config.yaml
arch: "crnn"
model: "CTC audio transcriber"
dataset: "read English sentences (LibriTTS-R)"
train_examples: 15625
gain_aug_db: 6
noise_aug: 0.01
n_mels: 40
hop_length: 160
input: "log_mel"
spec_augment: false
win_length: 400
tokenizer: "char"
vocab_size: 32
norm: "batchnorm"
activation: "leaky_relu"
depths: [1, 1, 1, 1]
kernel_size: 5
stem: "single"
widths: [96, 144, 208, 320]
rnn_width: 192
rnn: "gru"
bidirectional: true
rnn_residual: false
rnn_layers: 5
optimizer: "muon"
muon_scale: "original"
lr: 0.027
momentum: 0.95
nesterov: true
orthogonalizer: "polar_express"
adamw_lr_other_params: 0.0017
grad_clip: 0.5
steps: 200
batch_size: 64
epochs: 0.8
lr_schedule: "cosine"
final_lr_fraction: 0
warmup_steps: 40
weight_decay: 0.5
adamw_weight_decay_other_params: 0
Rows from block 5, named by matrix and row number. Each number is 500 + 40 x the weight over the matrix's rms, rounded and kept within 0 to 999. All counts start at 0. Numbers have three digits each.
# weight_hh_l0: GRU recurrent weights (gates r, z, n stacked) (model.rnn.1.rnn.weight_hh_l0, 576x192), inputs 96-191
weight_hh_l0.218:492491493507502479513509496522515475470490388495528503597475500499470566551435504485538534476547499511476483535564490516474557570500550521512501524495499488519522493488478499517526547524544587421532457482436508484523467461546506505560483473492465450507510528485530544565445528473435484519
weight_hh_l0.219:505507392455470524455455541508457499495505519459424465496550541487531576467473450488511422433597501512514488520457451494538432535544471451552549476544457501478469508479440454534525449453515537511472519528458514494552501528530500478500528517512467500504483471467468450442492507566477557527
weight_hh_l0.220:493552499541540466460500482513441475520480565526442434489472473474450491508511457515452564451560510487501496513465453522517576499539464458487457394500437469487480564487574500470509478557477506488470485541448527533512522526511503557519511547630450492485477427506482528516516483463550547580
weight_hh_l0.221:474564580607511510569532528536479482509464513546519485495547571526488583511467511472518475527539487505528481542496512517478486505424483493468505449527514541527470499491439553509460550420525548464534535421466564499499554464486530536483484503518572464483514528509455513462468540495487513484
weight_hh_l0.222:546514535517509477569511444492481594546533464487543563485460540473442487506455494485442494485519444457486550522460473536491538507493486555534515501446488437516494531489526509449490501520548506529454510567469524530487450488533568485495523519513465514479492573518493516529446503483470547433
weight_hh_l0.223:493478526472475451449505514540531585469492524478508484502568533530452453466508518507504483539529524434470523526461560507575571473561483536506506503545450484469469526547469459539562540502469555450549552556503496498454473542529474499455483498502498527494504536520498535512529484506452550440
weight_hh_l0.224:527548534441447528526530536521506543493514526472458540498506528550505421516513515507593490478480503540578454484514454518542505553521484449535464561457481504446466529495547479489543540545529473474525521498476479557462467507482503428483425539463462428495412479535514563559472498530481470548
weight_hh_l0.225:531559582480487493481541485516502525482435505539464486474493503430585480497510491512559496535556423558491530553530515471498483482543503470552476530500497506501534435507461446564514457533543504532528510526435484504543493476468420534459561470415483583501480532527511478501459489478464515492
weight_hh_l0.226:492432524470519541547471553510548542529521551468546501456479469519570485489553485439516507505562441568464456546479455506544480570469535496455566504448529491458467508492508496451424509496445534466500522485496506472479498422551450518538451512493428464506479459501586438469512502493509465455
weight_hh_l0.227:531507505472448424505506525446436465521544446431479497492506492518507552431460489528462467558460562544455496528420502471530503494506522581593436501569525508535583542454544524531488465502460473482400551478477513526506451495531517469492502453471477502496534490470457460454529510505481496502
weight_hh_l0.228:504512474541539507482538424562534479457495417496438570473521488488449572589496352511484490510430477512516519486504465452535472541557449435549536429554482526494459420459518458501536531531430518498511478525462511513496463519527501473508505406477513539450476463525529531493501493473536522536
weight_hh_l0.229:537520495453465436399424513553545536526444451492537497476442441480466510459466511563527494499439482524470459493577474459504455521478550460492544557525494514496567489501509498480568543503509556567426452527418538465465605429545495554483454485538503525504541420524478569504484459531530562506
weight_hh_l0.230:493503537533500454475508466450461536537565499522490511498514534447498490474471487584542476506485460488525505469454459522489457520510538494521442531463481410502535550510504459495482422470543488523551492496544519577462498442476472483468511515552473504499452492506464449541438567474458549447
weight_hh_l0.231:545535559448449526492553464437574422505545494479485493490491420470522468478559527456438485486472531511488567504512516523502492512535596457515423524498500501511497541451469399526441499512532512489620566544470558539445479484528455495502521467507518518524480478516471522462517519509537594457
weight_hh_l0.232:575543453531548556559479393512454565513495510475521502463533492437479481502496470500558523547557509524474496486459536580528400467415528489460494492525451511511514535495440518471446518500523582495501485490544495503466421523446481476522497561615528546514505514498509464504501444508537451499
weight_hh_l0.233:501507486528462550517457450460560516480477562507471533490547521496525533506439551484569497521498444525470520533491485483513590515542552481453525537489547490515470495516520488458496475519491535485427548532462559529488542544503510450501629530518486521462465548512568574470541560553518529533
weight_hh_l0.234:497481485512506547491485500427497520496443580510499459524513467397571510523477485549426484515450589475470496522504495470506556490527512478572502506478499492523544521539467504484506489523480503460519494477448490555529447515461473561446484467554467587500553474463540480566495500473473434507
weight_hh_l0.235:452521568480486639484469513453523478466514492476525444568567512511470473525455537436430562458558474477496515499545410468487455534526488513530509435490573516525490492523523470460523446487527472532532482508548505474512511513570547558504572524463576487575520572541515480485462488499420472457
weight_hh_l0.236:544519551495439505449498490511492458497460478478549552559500503535490527465484462503529518499453545529462513466500534503528449530513489487503522469509486547486420559523448441462550527472463479478536507491534527486441532474474529526474543517511434491538505475506564508540433476498522496472
weight_hh_l0.237:542495467412560458511426513538481471526513522492521490548460525558432511502564478547466409474530528501486512549474527600457404508495483467538451473484538533481550522497533490580516491469501538610554434483473464499486487435488496515547500523458525440498482467515442527553455535467467539499
weight_hh_l0.238:478551522457538463496451436470492474459500536522519509404413486558523519506519508534417516558528555502464425513440518466493448507548494485495549507496466514454470485458533484461527491470515484547505516481537502528429602467477481482500515505574543464537398578527534490562456474530469465523
weight_hh_l0.239:475511550439509523478542411413463472546527461494492487520439511409503448437531509473496488496443516518502480468494482531455520523434555577457474540493488494507490502536502488507509506476540458534491413474499475523572496477455420543491502476493607440529476481474464548557609520475543425475
weight_hh_l0.240:488473496480501489499473476544497497511496483479488550564506525542499526468508505431528490514514485510537490513420475515474551522469471531501499433488593516473544504442458558495518466552475551509456529471465479505498511472551464558456436474457498469504511503490541556542462510488477450526
weight_hh_l0.241:491534521388544468443468503452484412531468440579472535504518529469536552536454471518506486434537476475479466511485478522492509556458514509492453481523456584476524499491512506367467458458540614517461535482509466523456500495507478481543509470525457540473472485516457519471445463531429464488
weight_hh_l0.242:424530498420494517517477534471494536483509511512528511443546495526469486498485592436550476490458438471556541513524507514441499451466464531541550448520514499511472526516510430491503520449488452464451525426443525527461471467495520514428490544524543555528525482478488562511500513447483457517
weight_hh_l0.243:519494480414473443465525445493504555390536492445447466487504456531541481498500458475464515529531482522514507537435493479545441448481508498461464426503513516437513492460526465436495562490537475564468485497507546533414537509516473494526462481452441490496547518545495507427498463503522466490
weight_hh_l0.244:515439511565434514519468548518499490446483499459509519476510590481495516509513506490484511491458484473493495541475496516427457490512538496459524532502527435425537483467534571539387501481546523509487515593529513482490564532514540498475508519497445526424515443559558521481486490486505524594
weight_hh_l0.245:455523576400516388503541549458538454493470479549498474435464466486476483527497500482491524530549476543546473511528474527497491545557456495451506485526528490537450493500532503564512555477476435540503507509574535485551482568512501538496491550504571542550550528404533566425474561478507460569
weight_hh_l0.246:476427447490501493475471573455516503464545499551458550483546572515535521539415481422512521456428498479539508505499487505490521509462529527468474418529451552490552540519512543468451562510517538563566453504575527560468477515460495528561523499462504528553499475507487494510444509503526530508
weight_hh_l0.247:502481473490503496411552505516412504471525578546458505532477564539540486510543564511492474465454505456572492527552557444471465504509527486510512504527536487554543528480499453551467556527500443518484541507549521468397522560505463458523503477514548520499518488581522454599506513437578477542
weight_hh_l0.248:490494514529523462476548585467588559453475492512467442497543509499504446461468532444479465484532530458537487519466562571465532527451462484543471476529512441507512502474444520510568524626523532528526481439535537542454516470511515469538514496470528500539479487572479450500555497484496550483
weight_hh_l0.249:512438524517411462480488484519562548484446517463469577473492517561498439578527585418519583465490447506541461495495564468519466524504439393475513415559499508501533491572546475450481517498558473499539574496531551492535423486543494477491522485502497517482491479509506557494516492451528476508
weight_hh_l0.250:439492526545472567492569528449483529469473555536474453507567492478419418539485540489531609559464450533532448502521506480497535552535538482501486426523454500510508529527494524429497478475534469568507509522532529489442521550528480545501525478506452494558510423566447467477495534578484490467
weight_hh_l0.251:472489499476511472394491530470456509513480492516487553547529523474442473436553469530515496563519536510444450514474519491530468499477481513535539494507414529501487525514527465490516513439506513442483482434493500436407470515445495519493494479454472557506503461538504491497575530495490395516
weight_hh_l0.252:520515489477494534493402475539492531549515558531502479590545516440478367517592506538466528598563532523527502487555420508525525507484501491479546516537534444482534496436548488530513500511475497520515525516480559490456456487561536518536496533511504471490499488574471390511515455566484500564
weight_hh_l0.253:438457545476535528489510521515524517506479527474486496429449559520551472557512495463543460481496510503495529474456496504575498518509562485519480546479537512530491592460454530458455480509497520495508536499512476507521467531513462490457510541535495475457451458518542524449476425497472443521
weight_hh_l0.254:493542501487503485447444499539468458463512479461537440476471477518504529523473508447518514523489503548471496492489460491513467511496512525536497453457472477493533511494406522490488441548471491517517540451538503510486533581458533563502409484553463449484516455509481490525585528529488492440
weight_hh_l0.255:477480427469405441480503466485572448509524496535543531516438527476484457523479496515540484516555448460501553538452475522504479454529510466493484413483500472571579472502529472538530448472507481477508516513506512519519536518475462424487490461486462534477500489499526455563483496467439542458
weight_hh_l0.256:463481426517529478483547505445461426518511462488574522530540400421548482476524520566489550483567480474517589562459484543452478536449436581503534539526484507479442494592497494511480523524497510497490514553554491568472509525512516534464477519516494372514543541549449475513452471515494409482
weight_hh_l0.257:570519607503484522466465497468522485481526553556461526543521520518534457500506520468506532501483459516477451524499456531501504433518519534489497486487477587538434506529457542601532476555513481471570516494556515469506466546482535503453468519498526564406559506499526455577524423544539454524
weight_hh_l0.258:418483459465501531545506531480473537560484420532498548464491435484555442512489526483446466535518485503543481441508484466482520495541524549488497417497505551533535503536491472542448459532476490508608490483562564478487523485529508522485441518556638452509514469523502487520477534476538492474
weight_hh_l0.259:412436557487464550548491550482473468485453530475537554459497519471490541471467530482502527427469537499479505553421549487519447482473502515447504525510533513522486467462472517507429433528485519480469524519475547501461442503444480539548464524533441499511504461551466512514473454557526498501
weight_hh_l0.260:488427466541434473598516483575505510490559574504436472468548504466460437512474508533480545456507498468503527562537417549500491507480449491500511471455516562526500511479528482476531512459571463512481532508472485496480429511531464542494476515415535515542495410510506478444547516469552506504
weight_hh_l0.261:493515533559465553497502489499470517545572490511497537477512489447499484486570513505539436474498530500458498476430406485503456463525449546487519483478438446542511502622493444461454585477453522490469465508474486465496527520430457463509520511517484452469494410466423484487445583494446516477
weight_hh_l0.262:530521506566435549492563529486656551528494441484474471478521507505488488472476491480478552459561555532557505521473474436573450471496459521536584483472522564525529491567455464491529557487450521557486521479580535552502441494527433472497453503557464461468520498491473503531584493507498558445
weight_hh_l0.263:505472534513506427515499472499469461558605440541486553489461477498488532493544521520504536490591490535528500445570515563447550521424466488477517429476487523480466549500490503501536449497547483541473550465505524489513513430530447539438464406547437534446512484449494588476489457492534503436
weight_hh_l0.264:484536455489460497490507521514482536540481431529517492480421476483501466483483475512474477580521443492447510514443479565473514552484415501494483477527498567498531512431467504479489542450460507482465543445468516493484536537523507417508452497566496546481446539515491421487537516538562475555
weight_hh_l0.265:497543465509437462552498503621499520426438483447514569531432507514533486458507481483524540481593535461538506491512466566501542481435576432499522496520409520492521457427474469505474517493444424540499551513512452485500456383443519470474488478487483458515432485450476557428477534453446518419
weight_hh_l0.266:527553541526501494481576577506477626579407495511513516548476492475516520501520439470453562534471486537498448486510434537511514475583485500502457470512528435511488409484490504546392425533493498523496505536501512489482494501510448515455508466471494492518470485543446565457436566507471495496
weight_hh_l0.267:480478500448468500476468468517390426547475516453500467572525537600475445466494553493497505422507457501506498547526449483482479539491564493510597453538560498496574521427494487484510462500465458546602487482414466505453457478514553454506497468537473539509541553508510565513500512461536600588
weight_hh_l0.268:434500453535456540492533532498469489470533424524465553500552516453540488511457519530494515517535534492461537478461528510527501529513566494521551442532500521496544523514497508515509446555507570513519476514475511516460461505502539538504512475449457544458536507469545480551501486507542463480
weight_hh_l0.269:526556471540532457473488472466455402530507504495485499540439515499522473556522543542543561458475453471469452490488503488500548476528491484473508443512495493538475540513506525503531474494424540513477528549460490464538495586513404484545480522542536561500465364529458506466523475532512491546
weight_hh_l0.270:427535483519471501475530496427551515471525522486446460458488560554516513602449473467540485471526485486409508469474556504506504523459527482540515484524504462504559435516571527539533484514520522437416497462540573517430460481497429513458499526486467447555484436486519478593513538506497507587
weight_hh_l0.271:500462508514483515493462495425492481531471464522477521568445493493568491428519523524489521480469493451422419490529536461444526471512526535507472467501421501525511561470504593524436503484478523522496511518510517474567515439499501532476475550480468466520553515498505486561527512462531461523
weight_hh_l0.272:475526496532499521433555477515439452439498471560497605511515516582482461510514491502529492488531494483493445507498541472520492533494494485484527543451561502445523528512484531564489487509478515519487500540543524493442453507508539526481528490522542484510564475554559492462491512481477509515
weight_hh_l0.273:492508484431454540484407538468617488566499470499461482523469496558534506510480442557455500459540467459544576511481506508500554436466477448485499498493574519489534480542514459523455482585505438486534491584415477527493490445467486471480453489477528485490496555511498498467492430519507510480
weight_hh_l0.274:409519431581506517534508501467528490546466510522523478503473446487471475494559548446545506502519522516542483527454507515513561491446497466505539466517520492512463542455516514447496456546457444463490494566484479555474549536478453474496488465452475435562492544516524512514499572570545516501
weight_hh_l0.275:533490536485498490494465526524517509472550519582442497512493481536506502495488504498500538518455537515520505503521512495507514522490553508547500505551482446558457491561503560415429482482549495501440500559482475602449498568492515598485528498479467428506549521532468501585503485511464490486
weight_hh_l0.276:524487417568545434469521545585478517468506490572422509478503501456463444528537538408491564519543550510485535501458460509523506549531466521489484533529527523503527550557507506518496477545451493482412477566570523527494492478523482537534545495554490520515510582473537514495500479539513555502
weight_hh_l0.277:531490520552501474495471468515470538471527437430537508488554496491521532458538491494502560501496493495509537491515526509490478524557515540468488490542477547501537478486480503459455487520494459477497503548501539518445506419522439514487446475486513452549469537523485486455506506536513442530
weight_hh_l0.278:509534477452443494435515509519561452514456493530418605525561560470481436531481545535532513446531497525477493517535446454440577547521456560511431447482538471493438494476473589549480523512577491547469563530485506490507524501425427442466499511522436531533506511545498544478525517481504484469
weight_hh_l0.279:487449530499474488490494481482461538507442506421500532537474470559480469496507531510503444520506467505535534561494428481513491497517580510486532587547550502495495502467498462536498452481527448526504457459531502540412494532454438547480537538546471549485478540507542508511479459478523477495
weight_hh_l0.280:480493524455515511470469518505454514477527548456481537478531569506489492528556527519521484517434540500491491522540517523442495442562556490462490521454513547521433489542492493499485485441530467573457503517533543488491470493526480483552500473553488475546524512449534491561539541479504526450
weight_hh_l0.281:461540520508470492513530511546486545577548508495499508520536481530499498483486450476469510489543543536518546451500499451544530489507517436497489513562507500478488459510452539532463535581484508560543560432487556529404557538526426526468560477547561536518439467420497456464482501462567495473
weight_hh_l0.282:491517444460440477468469459461468526486521405539467532473499517480462496519524556540484552540490513493544538455491539472567527558509581437553387508508522432488539491443510555490460521480507580506482537472463503494506518449484497530480557586479486445502491540445507509522509482422413512513
weight_hh_l0.283:490533492484514522509500475487556443509509450455470516522488453490527481531484550483548484522468480544524556558500567533502532513496515538413535442500504526535475495498517448484523438525549462442422486528517461508488544502515521504462559466512588531454516519481470429528538497490509524577
weight_hh_l0.284:523471528479473540448510494479539536477557587486457469457480503509506526487446542572471482467436500557536595522509503536510490468512452483516555541493536533501553503466559455483554485483421459504527525504476501495509511508507523518486549552529493514545520523484497461470502520514528419470
weight_hh_l0.285:501491468493558512458461487530457519537429497478508539471502514497505474487502472474438562459465556438521472448511438490484556424451487542506506500472471526550485479458540528588620435456487426446548564428457499473472495556455450565506494539564516456564534490522521489512502535449493540526
weight_hh_l0.286:476551461565567430471503510526545584479527515563492474478463535505518468523473508521527523453482538511444545527530522492527500466497427473524580466486494577462501507462493462528445522559429447518389454528407488495491500460497481490440517460427515480517469573458545560515434531456543475533
weight_hh_l0.287:454499484584406528407517438551472498573505436541482487426470459546474542447565494499479482460485502482478455528436393471462549446515539398467576510501521522591525505424475471500410519574569474507536474471562441479507471493492527473490460560468381546537491478532506468553527483517496487507
weight_hh_l0.288:606472485513521501544548492441452498526476532448516563454501457516553547502492560534483456512522483471451463500473425493474491528463477504460533478456522513500503549491489504501547584460494533542440520435512483553508478510541505576502505539457505588488476478457495524541460479508507479495
weight_hh_l0.289:502506471496507519515494536526501493538482525450474480575506550443475507541490509513508477499571491482495476493546508450450484495493549491470455517501435520451531524471588507481492478503528452458472519530524559456501507449486456475437470491444497424548499512513538534493543507447493557425
weight_hh_l0.290:512510608527496563466558468552540520527532478535551498533510478506512440469559450430493459480450532482438407562491489533473496493475533470525438499479538436491447524521553492438488487554456499520523406583559549528494541516495529478509514504516496498469476505513480508455572512529495495468
weight_hh_l0.291:483540493590525489489545566537552514499467555447482488444527461459518523478528483498471485510496500507464529510469471535546477522475492503544501536493436530506517574473441506467508450469500553558459506473486496517498506492488496475547488441452531515471510521427548590522458550474460490495
weight_hh_l0.292:553495501521540489477463545551451444560525448437525459521546523509436453537440546504505567448488458537504499486469467490509490438513510571539486535468552478501457542500543552507438513522506525524530505460495538524468475484474459464546505535520533486501444491523563495512521559415477561465
weight_hh_l0.293:572553478520516490452529467486501443489478484548464523548488491518432528454533535524496470595473507399477562496514481485470529494462558515458550501491430460489563477492487516433516461539506497446491473559494505482491529502509537457560588474574592488504517447523491546514495503495499560594
weight_hh_l0.294:582503509499519502525432499488492562453440488503488530467479458511480435536439509529554461509478505477562486489523470518553518474517455526476456494487538449482541448528474518501493511526553465479501516488542463454559500478444499509469553413485529526485468480446554447511556484517433506559
weight_hh_l0.295:550482482482476452491567461511485539461471492547501504535501478560516525539497505486494526501530445521521454475505506414455523524552474520494467520472540460567468471489538496523529480482532518563501544542483491526511478481468522519454556522537504492486490450463441474486503566627581494560
weight_hh_l0.296:537499495515498544523527549593552537548511522501441479528430507459531510556483493494456475446490467461483552519460507478483506476479498484490505491580417470462490505514525534491509488500565531505547438511554442511453434516530532509456484521482543511509515492448494512527474509449462542524
weight_hh_l0.297:454434536489439490425480501496516485550480492454480461473511523521457481517521533483510511501547506520465537511483498558532549482472506486506533556532535480449437555478487457420527451489511511476449528508506490532384451503485437547511525456397509467480476455536507558456485529559510488466
weight_hh_l0.298:455516494481505487498420505489597489458550506486474451451520433520459456524525591484495548468537426532525461453495474469530491541503491481516476529531493506556452512468515574537543575483431527567548439524491497538519477541512459548463525495478500479560466520495449505488463448559446496517
weight_hh_l0.299:452498494475469526513481534489522436542468475442468446486521498512528471549434482504513554491481556533462475499482455479503556525565533495540531418491491454508413568496453511491482466456492419583435501445473445473560485482496546504522454459517550652569487490546473531507576484526456525504
weight_hh_l0.300:545460505520521492478449441455476492509487456528492536554501478500425471534458507545548483503517520476414481466495453469530422483480438487497507489474502577585484539443525555497527559505535495489513509532482501500485549506481464489493492530428487533513507488498447470505504516486479472434
weight_hh_l0.301:449522538502481468510521500472553511474436541568507561485467514492497466520501518559533566474468496516453422549466421517507457535456487449488539499480459483538536486527440440513472540599569428457530478511493546496462450485505492481488438427544490480549523547498527480529554531563541525480
weight_hh_l0.302:428450450497539420486495546481475470538539478534564426429524526510499519450535504495538522498469469502529504479520491495477499474468455420482478480520527515512473458438486439492565549510500479476457456521529517524566526480504468487527466569509519530473539626468518596505489529487510494509
weight_hh_l0.303:490446471503539473555521561540484468482465515568512422498550485577496476468537496528437524538531539536530542463481546453463508488528465445498493479502510523510470499495440481507482475477494485512484479465516494464489527494509512521436524519441495529488432507483488577543496524485502520538
weight_hh_l0.304:428446570519467532523513460549541496472644497482460475514538573533482521449570530529461437534512467510513482517474519482505427567520546444487469531503504513482525518473475547540504525549469517477455489512504477538506486503418551455458473505511574563499494515519510489530489519475516549495
weight_hh_l0.305:488495453488405474584553402450466469482496476483550336528519468512499460556499514540538563495506501466556447516483458525497557506524438530479563455475500480449509491516491546487477476443512561459425424406533459488426493526507474506432566433551523474484515518541525535493491528530497515484
weight_hh_l0.306:467433472470545547520493545513530501391496541595572503661524497515567498486439492546453538508591521494480545481469504499477463517492470451481492525518437495512507529464494515519509499470510551498489485485493537532526537489471445523545543490552471425502481482580481473493591518432474489553
weight_hh_l0.307:471556491461500567519486466503473516506530519488555490507402525479521524507492478507463493505502455539469422527470559433508470499528568539468461560502557536453502519477448444525560547497529560492486488548492503569519472574571443488445476480519568589552519482492533528554519498594454548513
weight_hh_l0.308:606483503550563424421591516488533550492456531527497515582470402598559447479479581568475524500455521565479490475505528456528533530538531554551418475435577473524481484522486480533478473481471498521479473490504478444476418456543498462536463458456486498517524497489466564471506495425518481527
weight_hh_l0.309:557520478551529461431512478511468547489498424453508491575535513504503539515518560536483522491535534589490498531455477491539504421478460484484428510500511562448498487508520530504498542491476484521449480539517521532472453466448541525504489498503553578546480501537479457492497524452435541481
weight_hh_l0.310:453530442554474497468569458510503495444490517503494461496481502496582439422453479440433528455464499477495496445486483509521456512512449513509551467558499499553461484531478524485515580436506497472560571458465422472409488559472558487477480465468458479542518512490517529554521482462405598490
weight_hh_l0.311:512527514548575505480530517463530490521455489492451492482456446506489617590528502498515519478514510567537563483493529539517538539509504497476449499516420555522415515638556530501520547498517545471518507532483455441559490420473484470498522412465475515532507424554508555505523491494444540509
weight_hh_l0.312:474525474513514552528550503515520508520429485518515561555570520500500468587530486469542528507450513468437550469560490514430504470490566522524569517505489550452503484503574523483447580528483476530500510502481473507483517527503433477475498497498506481440543514474469488482512568532446523517
weight_hh_l0.313:516469516522510476502553545505512516539502548547520469467438478517462438516413449550495506535441488531466478479552472442566475397537550490516503532560490525472527505509465584474476496545510531484511513479492427584503519482569516526553486500507458505415468511477529521483488505568499489563
weight_hh_l0.314:547572566509489479488493492449539483493465420457519527493472512534492471545480379511448569412544483553519507502435565476565505503549480450516465460496520515476549575460525551509474494500502410510470487516413500491577511489475529439540518524469445577514552513509491472525450530533459482430
weight_hh_l0.315:434512491564565458389506411546458509491491525520480517532478499510473429525487472402562382450482464634500440478473534516521483510566500519573433487555517439521510516574456548530480473471517509532471515503540519472517513471500540447516493473473513500495511503568578545513530501497526525473
weight_hh_l0.316:449481470501486506528513503503527411468492528469509559466522494543525552547510523548436460532454516433468495485497523470529487575462493483500547525472534418492503472499498574431478526510500519541480471426508459506498433440448502535510513577531524529484525489467432478512489488484529507488
weight_hh_l0.317:497512438515489456572470480495555480466483539562506500513520468523439503511528469434473382460560510498541450544496485546552535504525477510463503451528489442486540442451508472510502525490528571482420547471517452469438453487510536495483517537490517418480556545535533497553488547469502535541
weight_hh_l0.318:526526486524519483479494526518561506516548481493509506536488474505474541504506534554523516484556555442488512425524553460523482506484517529561522422511491464542514447504510503503434498490412519512471574542526394453516442564531516530490513496512492512537475510445495522524477579450534554503
weight_hh_l0.319:474543505538535532530436478541475559492517539542492586490512510488527564547552499468420509456309460498530523531563529524509543452450534515485473448429564532545473539498493497535485444531562505464496485434505444443498505422534443547461496523429475491460465445483531518444503441531527517462
weight_hh_l0.320:535536480469517430529604464495395491495469534474483505497486575493507580539488429533486548519547495496527523545521503454428486468466477518483480510477494538561455475484499511515518534578478467376438522518509559541503457484485529492493500497530487520519494478463511501500501513520509488481
weight_hh_l0.321:501538505556547525493469568546483563526510521472440511471528529538513493489535483432478480489545466376509474505499458479487562508524525472501516458627495526518467496427553476495529525568492503496535491448461451423485495485516488513516503465568521500518555472516477562558561586495516494480
weight_hh_l0.322:539541539561444518487508534585501492389530504491481464453444492539430522493494505477523507497608517518390495513493545505562429460490489520469514551512443463556576477515507536456569401508504564464505481479414560531509530560457464518490497506545538528537525511453459528520433521558461455500
weight_hh_l0.323:517583494474453490526517553449441474461562470448541550467503451414475460483518513481489472486468507488558581491513463457451480438485525464467588498457513511537464550511528533503456521576490570389474542425499521505444565453566520499534522516492532512475486446565536546537530513538453511514
weight_hh_l0.324:476481477469459511474524525488496499560556517475479485467456512536534433509498493482515521488563475508530494420520421542485472442473504530446561452515477501477535418480528510518465487539511510512415492534474554485476511404492532507456504464484518480484518529497514462495526514546518472488
weight_hh_l0.325:485493451489471537523495527578514549434531519515496487436471512610549498519538450527495522557575540466479507519510460509494515456522489541479483530521504524529495501490471540483398500564578487457548483486507507526485483508500463417536463490493499558539484523575504560487531528483487507553
weight_hh_l0.326:498532502576527465485507535503482528437479479540496477514510526561504533484546578465452534486479486455516544491474399554429490542485538504465494472466475551533517458490517498482513416527539517546516568494526488518462476447502436468443491495539464551577605536531525548517526436518470532505
weight_hh_l0.327:467480470472486476489516467518454522463587460529581523499467490562474455514514536482509509506549465445532490481440520569467509511465513512474476450516490580486493498427511416510471536543488522451551451568511489518496472455515580513472469527519519511504476493505471494487523570526615474469
weight_hh_l0.328:489519566487438466488508466519531543566498551446492510534478540505532498509508518474495512495473488446485522443570507490567505497508543535489509512521476558456533508474478437483454486541573461459543508575496459482542482534539515456527482544500508579463489481533563509553533476481506507484
weight_hh_l0.329:492540512537579561498597546452508522507513484464541505516513486478488558533542544521493420462490536471478467488584511445465472514474490439477537536461525494502540489481506441448524441439483459459569517528501513526501503447479455485447527455496463574536566453509544424525471511517516567507
weight_hh_l0.330:523457489546477500479421505509499558487490495424519559480537486417529529480500524506453489456465441485531515564506484492460490509518492512538463582547499505489515498526500464498503475466385542482437431488553503497499446520485540469457409478484552428481528458495519449591576535490537445517
weight_hh_l0.331:506490473509558524503500476462480471510471465526477497485491466427497499467546554456545523485495494514556453525559566477515491452628569454500523522480525524501514560549486529466450479529473462426484496527438489539468537621531523425416533496548483519527544473492414462449423532470517524530
weight_hh_l0.332:523555541429446553434468459447507519487497518480578506521557509516484557531494540474419534529498438489499500493469543477573479560554379419455485465512524494495510457501512529494517522472482501524485445604497520516435437517523460533462547474493501454468517466459514534527536512523491519540
weight_hh_l0.333:534535526505477478511532516467495473468572480548477547488446505519472500467554482489484474520486497503478463472506479467444508477467541449477464505508574467421433533503526468483536508568457503487501536474475500488485482469522487491487460538517516472511496577505496547570498458495472452545
weight_hh_l0.334:519485463518478460505531461476422527511469471531477530501439451479487436467516499509507510540543495505515440483523427463559425456481503586560490538536522543464543454479513513470521493529552525504535540480483570435495505483457538525439560531520472461528544493494485485541482560416447446474
weight_hh_l0.335:454599497517486555443495477438458505515500548510462506522464499553516515559533568502464565454495566509501523546493524544435490518440556503577447470542487532433489514537552488518457546517502471536542455519470591483544464517482475534494461451531497527507505565501489527440463536448501511502
weight_hh_l0.336:484463489513416549516487530557536484543509480508437524539458488518518506470538413485487513485518536535477480503493539473497523528477467519544447420413451546504497460528508501506517538466557471478486474507458490453487540504511447508422556538554504526511444520425451467530558519475541514556
weight_hh_l0.337:454574505539497452489538459494495590511566526457458559497533455553478482472546485441562477510533534558473605551478504456407492643567460451492492524522490590519505544513510497480516473461500449493480510526518484536514516414435489514501442497508478413494481502564491549539514476491495495577
weight_hh_l0.338:510522541533482499529565509511509546468522458513497545507604515430538564590402510430512476453575528377499512518476417507542485533474569487488513518545618515471539462548481481542498504499559514486386534444488515539498477488508443499565471519469487422467506466502467506500528467432495522458
weight_hh_l0.339:491526449501543503554510479501490452465578465474539529464513478570481518501518511499489561474514456497526491508478539487477513371498502507467486452524462553528469471511520424428513457478544480501534474564476491579458469590463529532439452464496458488481494538430454512609524498489499529535
weight_hh_l0.340:495475487495557487469499533496476512419459510444513497483508506463471555519476508493518511494538457521512443523497453474503496465448498571578463504450500519632527464564492499461462503542524475522479475485541534494517470506506507430518462466468551491495487468532514497486556503542549478537
weight_hh_l0.341:474497511551441498449455551537487584440493501540525587435536505504533493491533521480550482443497488493476510465491505514533568443506496576490518557457572428526490488517494537468527479448502435477463485529478546495508513519522459490518514506467514460520543424510469483525521479486505586526
weight_hh_l0.342:508518522503539566480472514493502434506465557459494513488522567478536496497433511444479491550519545554540485486472560509466437495483509520581598452469481488497473396498492499486442550473485471498537466474499485490454465493494467478473510472559497440492539429565551528457588552487430499517
weight_hh_l0.343:476452448486425472464523488446564439505536487469508517487562514494492515508472429495500449447474448542493440489449478504491546490472463500493519475543529517467452500625528515501474418502493480440513493515541531512476492424476503490482526482523519505518497540479409469549484493481485465461
weight_hh_l0.344:452484501478507539521537464450489501498499570487485556520530453428441485506507530459537561465527438492522459507489522484478538433544499458474486488518433558436475490509361467496561440548458510513464513543465520518535543523580417503491502463495559470470434510507391530551476535464544512574
weight_hh_l0.345:481544490491483488517550492514455518533517458497471526465494424554516428491511561441463555526569423556496497521495507487437470526485542565501533510533521434471547455484539443539487472444489472538570576546498486477476493488457517482443503540547447554432502514541540500547532493528501452525
weight_hh_l0.346:506504530462534510529484532459451475575428475527502470516537533480548521462544455470534532484496485524506491512470500426536460538526516442475504531510541446472466480466546496552510423501470494537501504509458516572526534521477522444475510470504506539466486551567534463526431491480576490475
weight_hh_l0.347:489558485531456574510518516601504503483538495506525506561536399499511523420505504487527537533478520600480477503567508442500497558553451498511441490559410450501541529488490479483486491498460495503426534519452491522549443524526481537388530558491462528455441526520503511531496514483446561520
weight_hh_l0.348:474546475496526483509501499554536512455439491514519544516512479445459548522465536511447486473494537512489548513559461492473487520555455471515489488524476458526447504453493461538394396397501478429558425506559524508498491466503548474563517587405550479450558407468543494482475519509450517475
weight_hh_l0.349:499467587491471463508506486498543530493486552508452441567452589491421457453454561496471492495503525515517470464472490555468482455507453494434501514577430471469532461536548477487511513546466465436480474508473469512494552540518473517538539507476428490527490574543478511511499467556488548485
weight_hh_l0.350:475414557476545522482478477507494507579523468500489458491515452457436494482456510498522543511557479459505466523477527497464553525494539519562540523454542495474482515509453495499479539539443513496527524584511486510476476500495428558496499491492566493476493549495512477505486469531514489504
weight_hh_l0.351:499565492504520488494521428454421540544529466495522496493457548426490538515476576568520495511485470463504483463489476410523487587480500436410469495574515451458452507579494490501486446525466463521477499437512491546512476514541495491432430442495503500479522463494466545499484537514530487447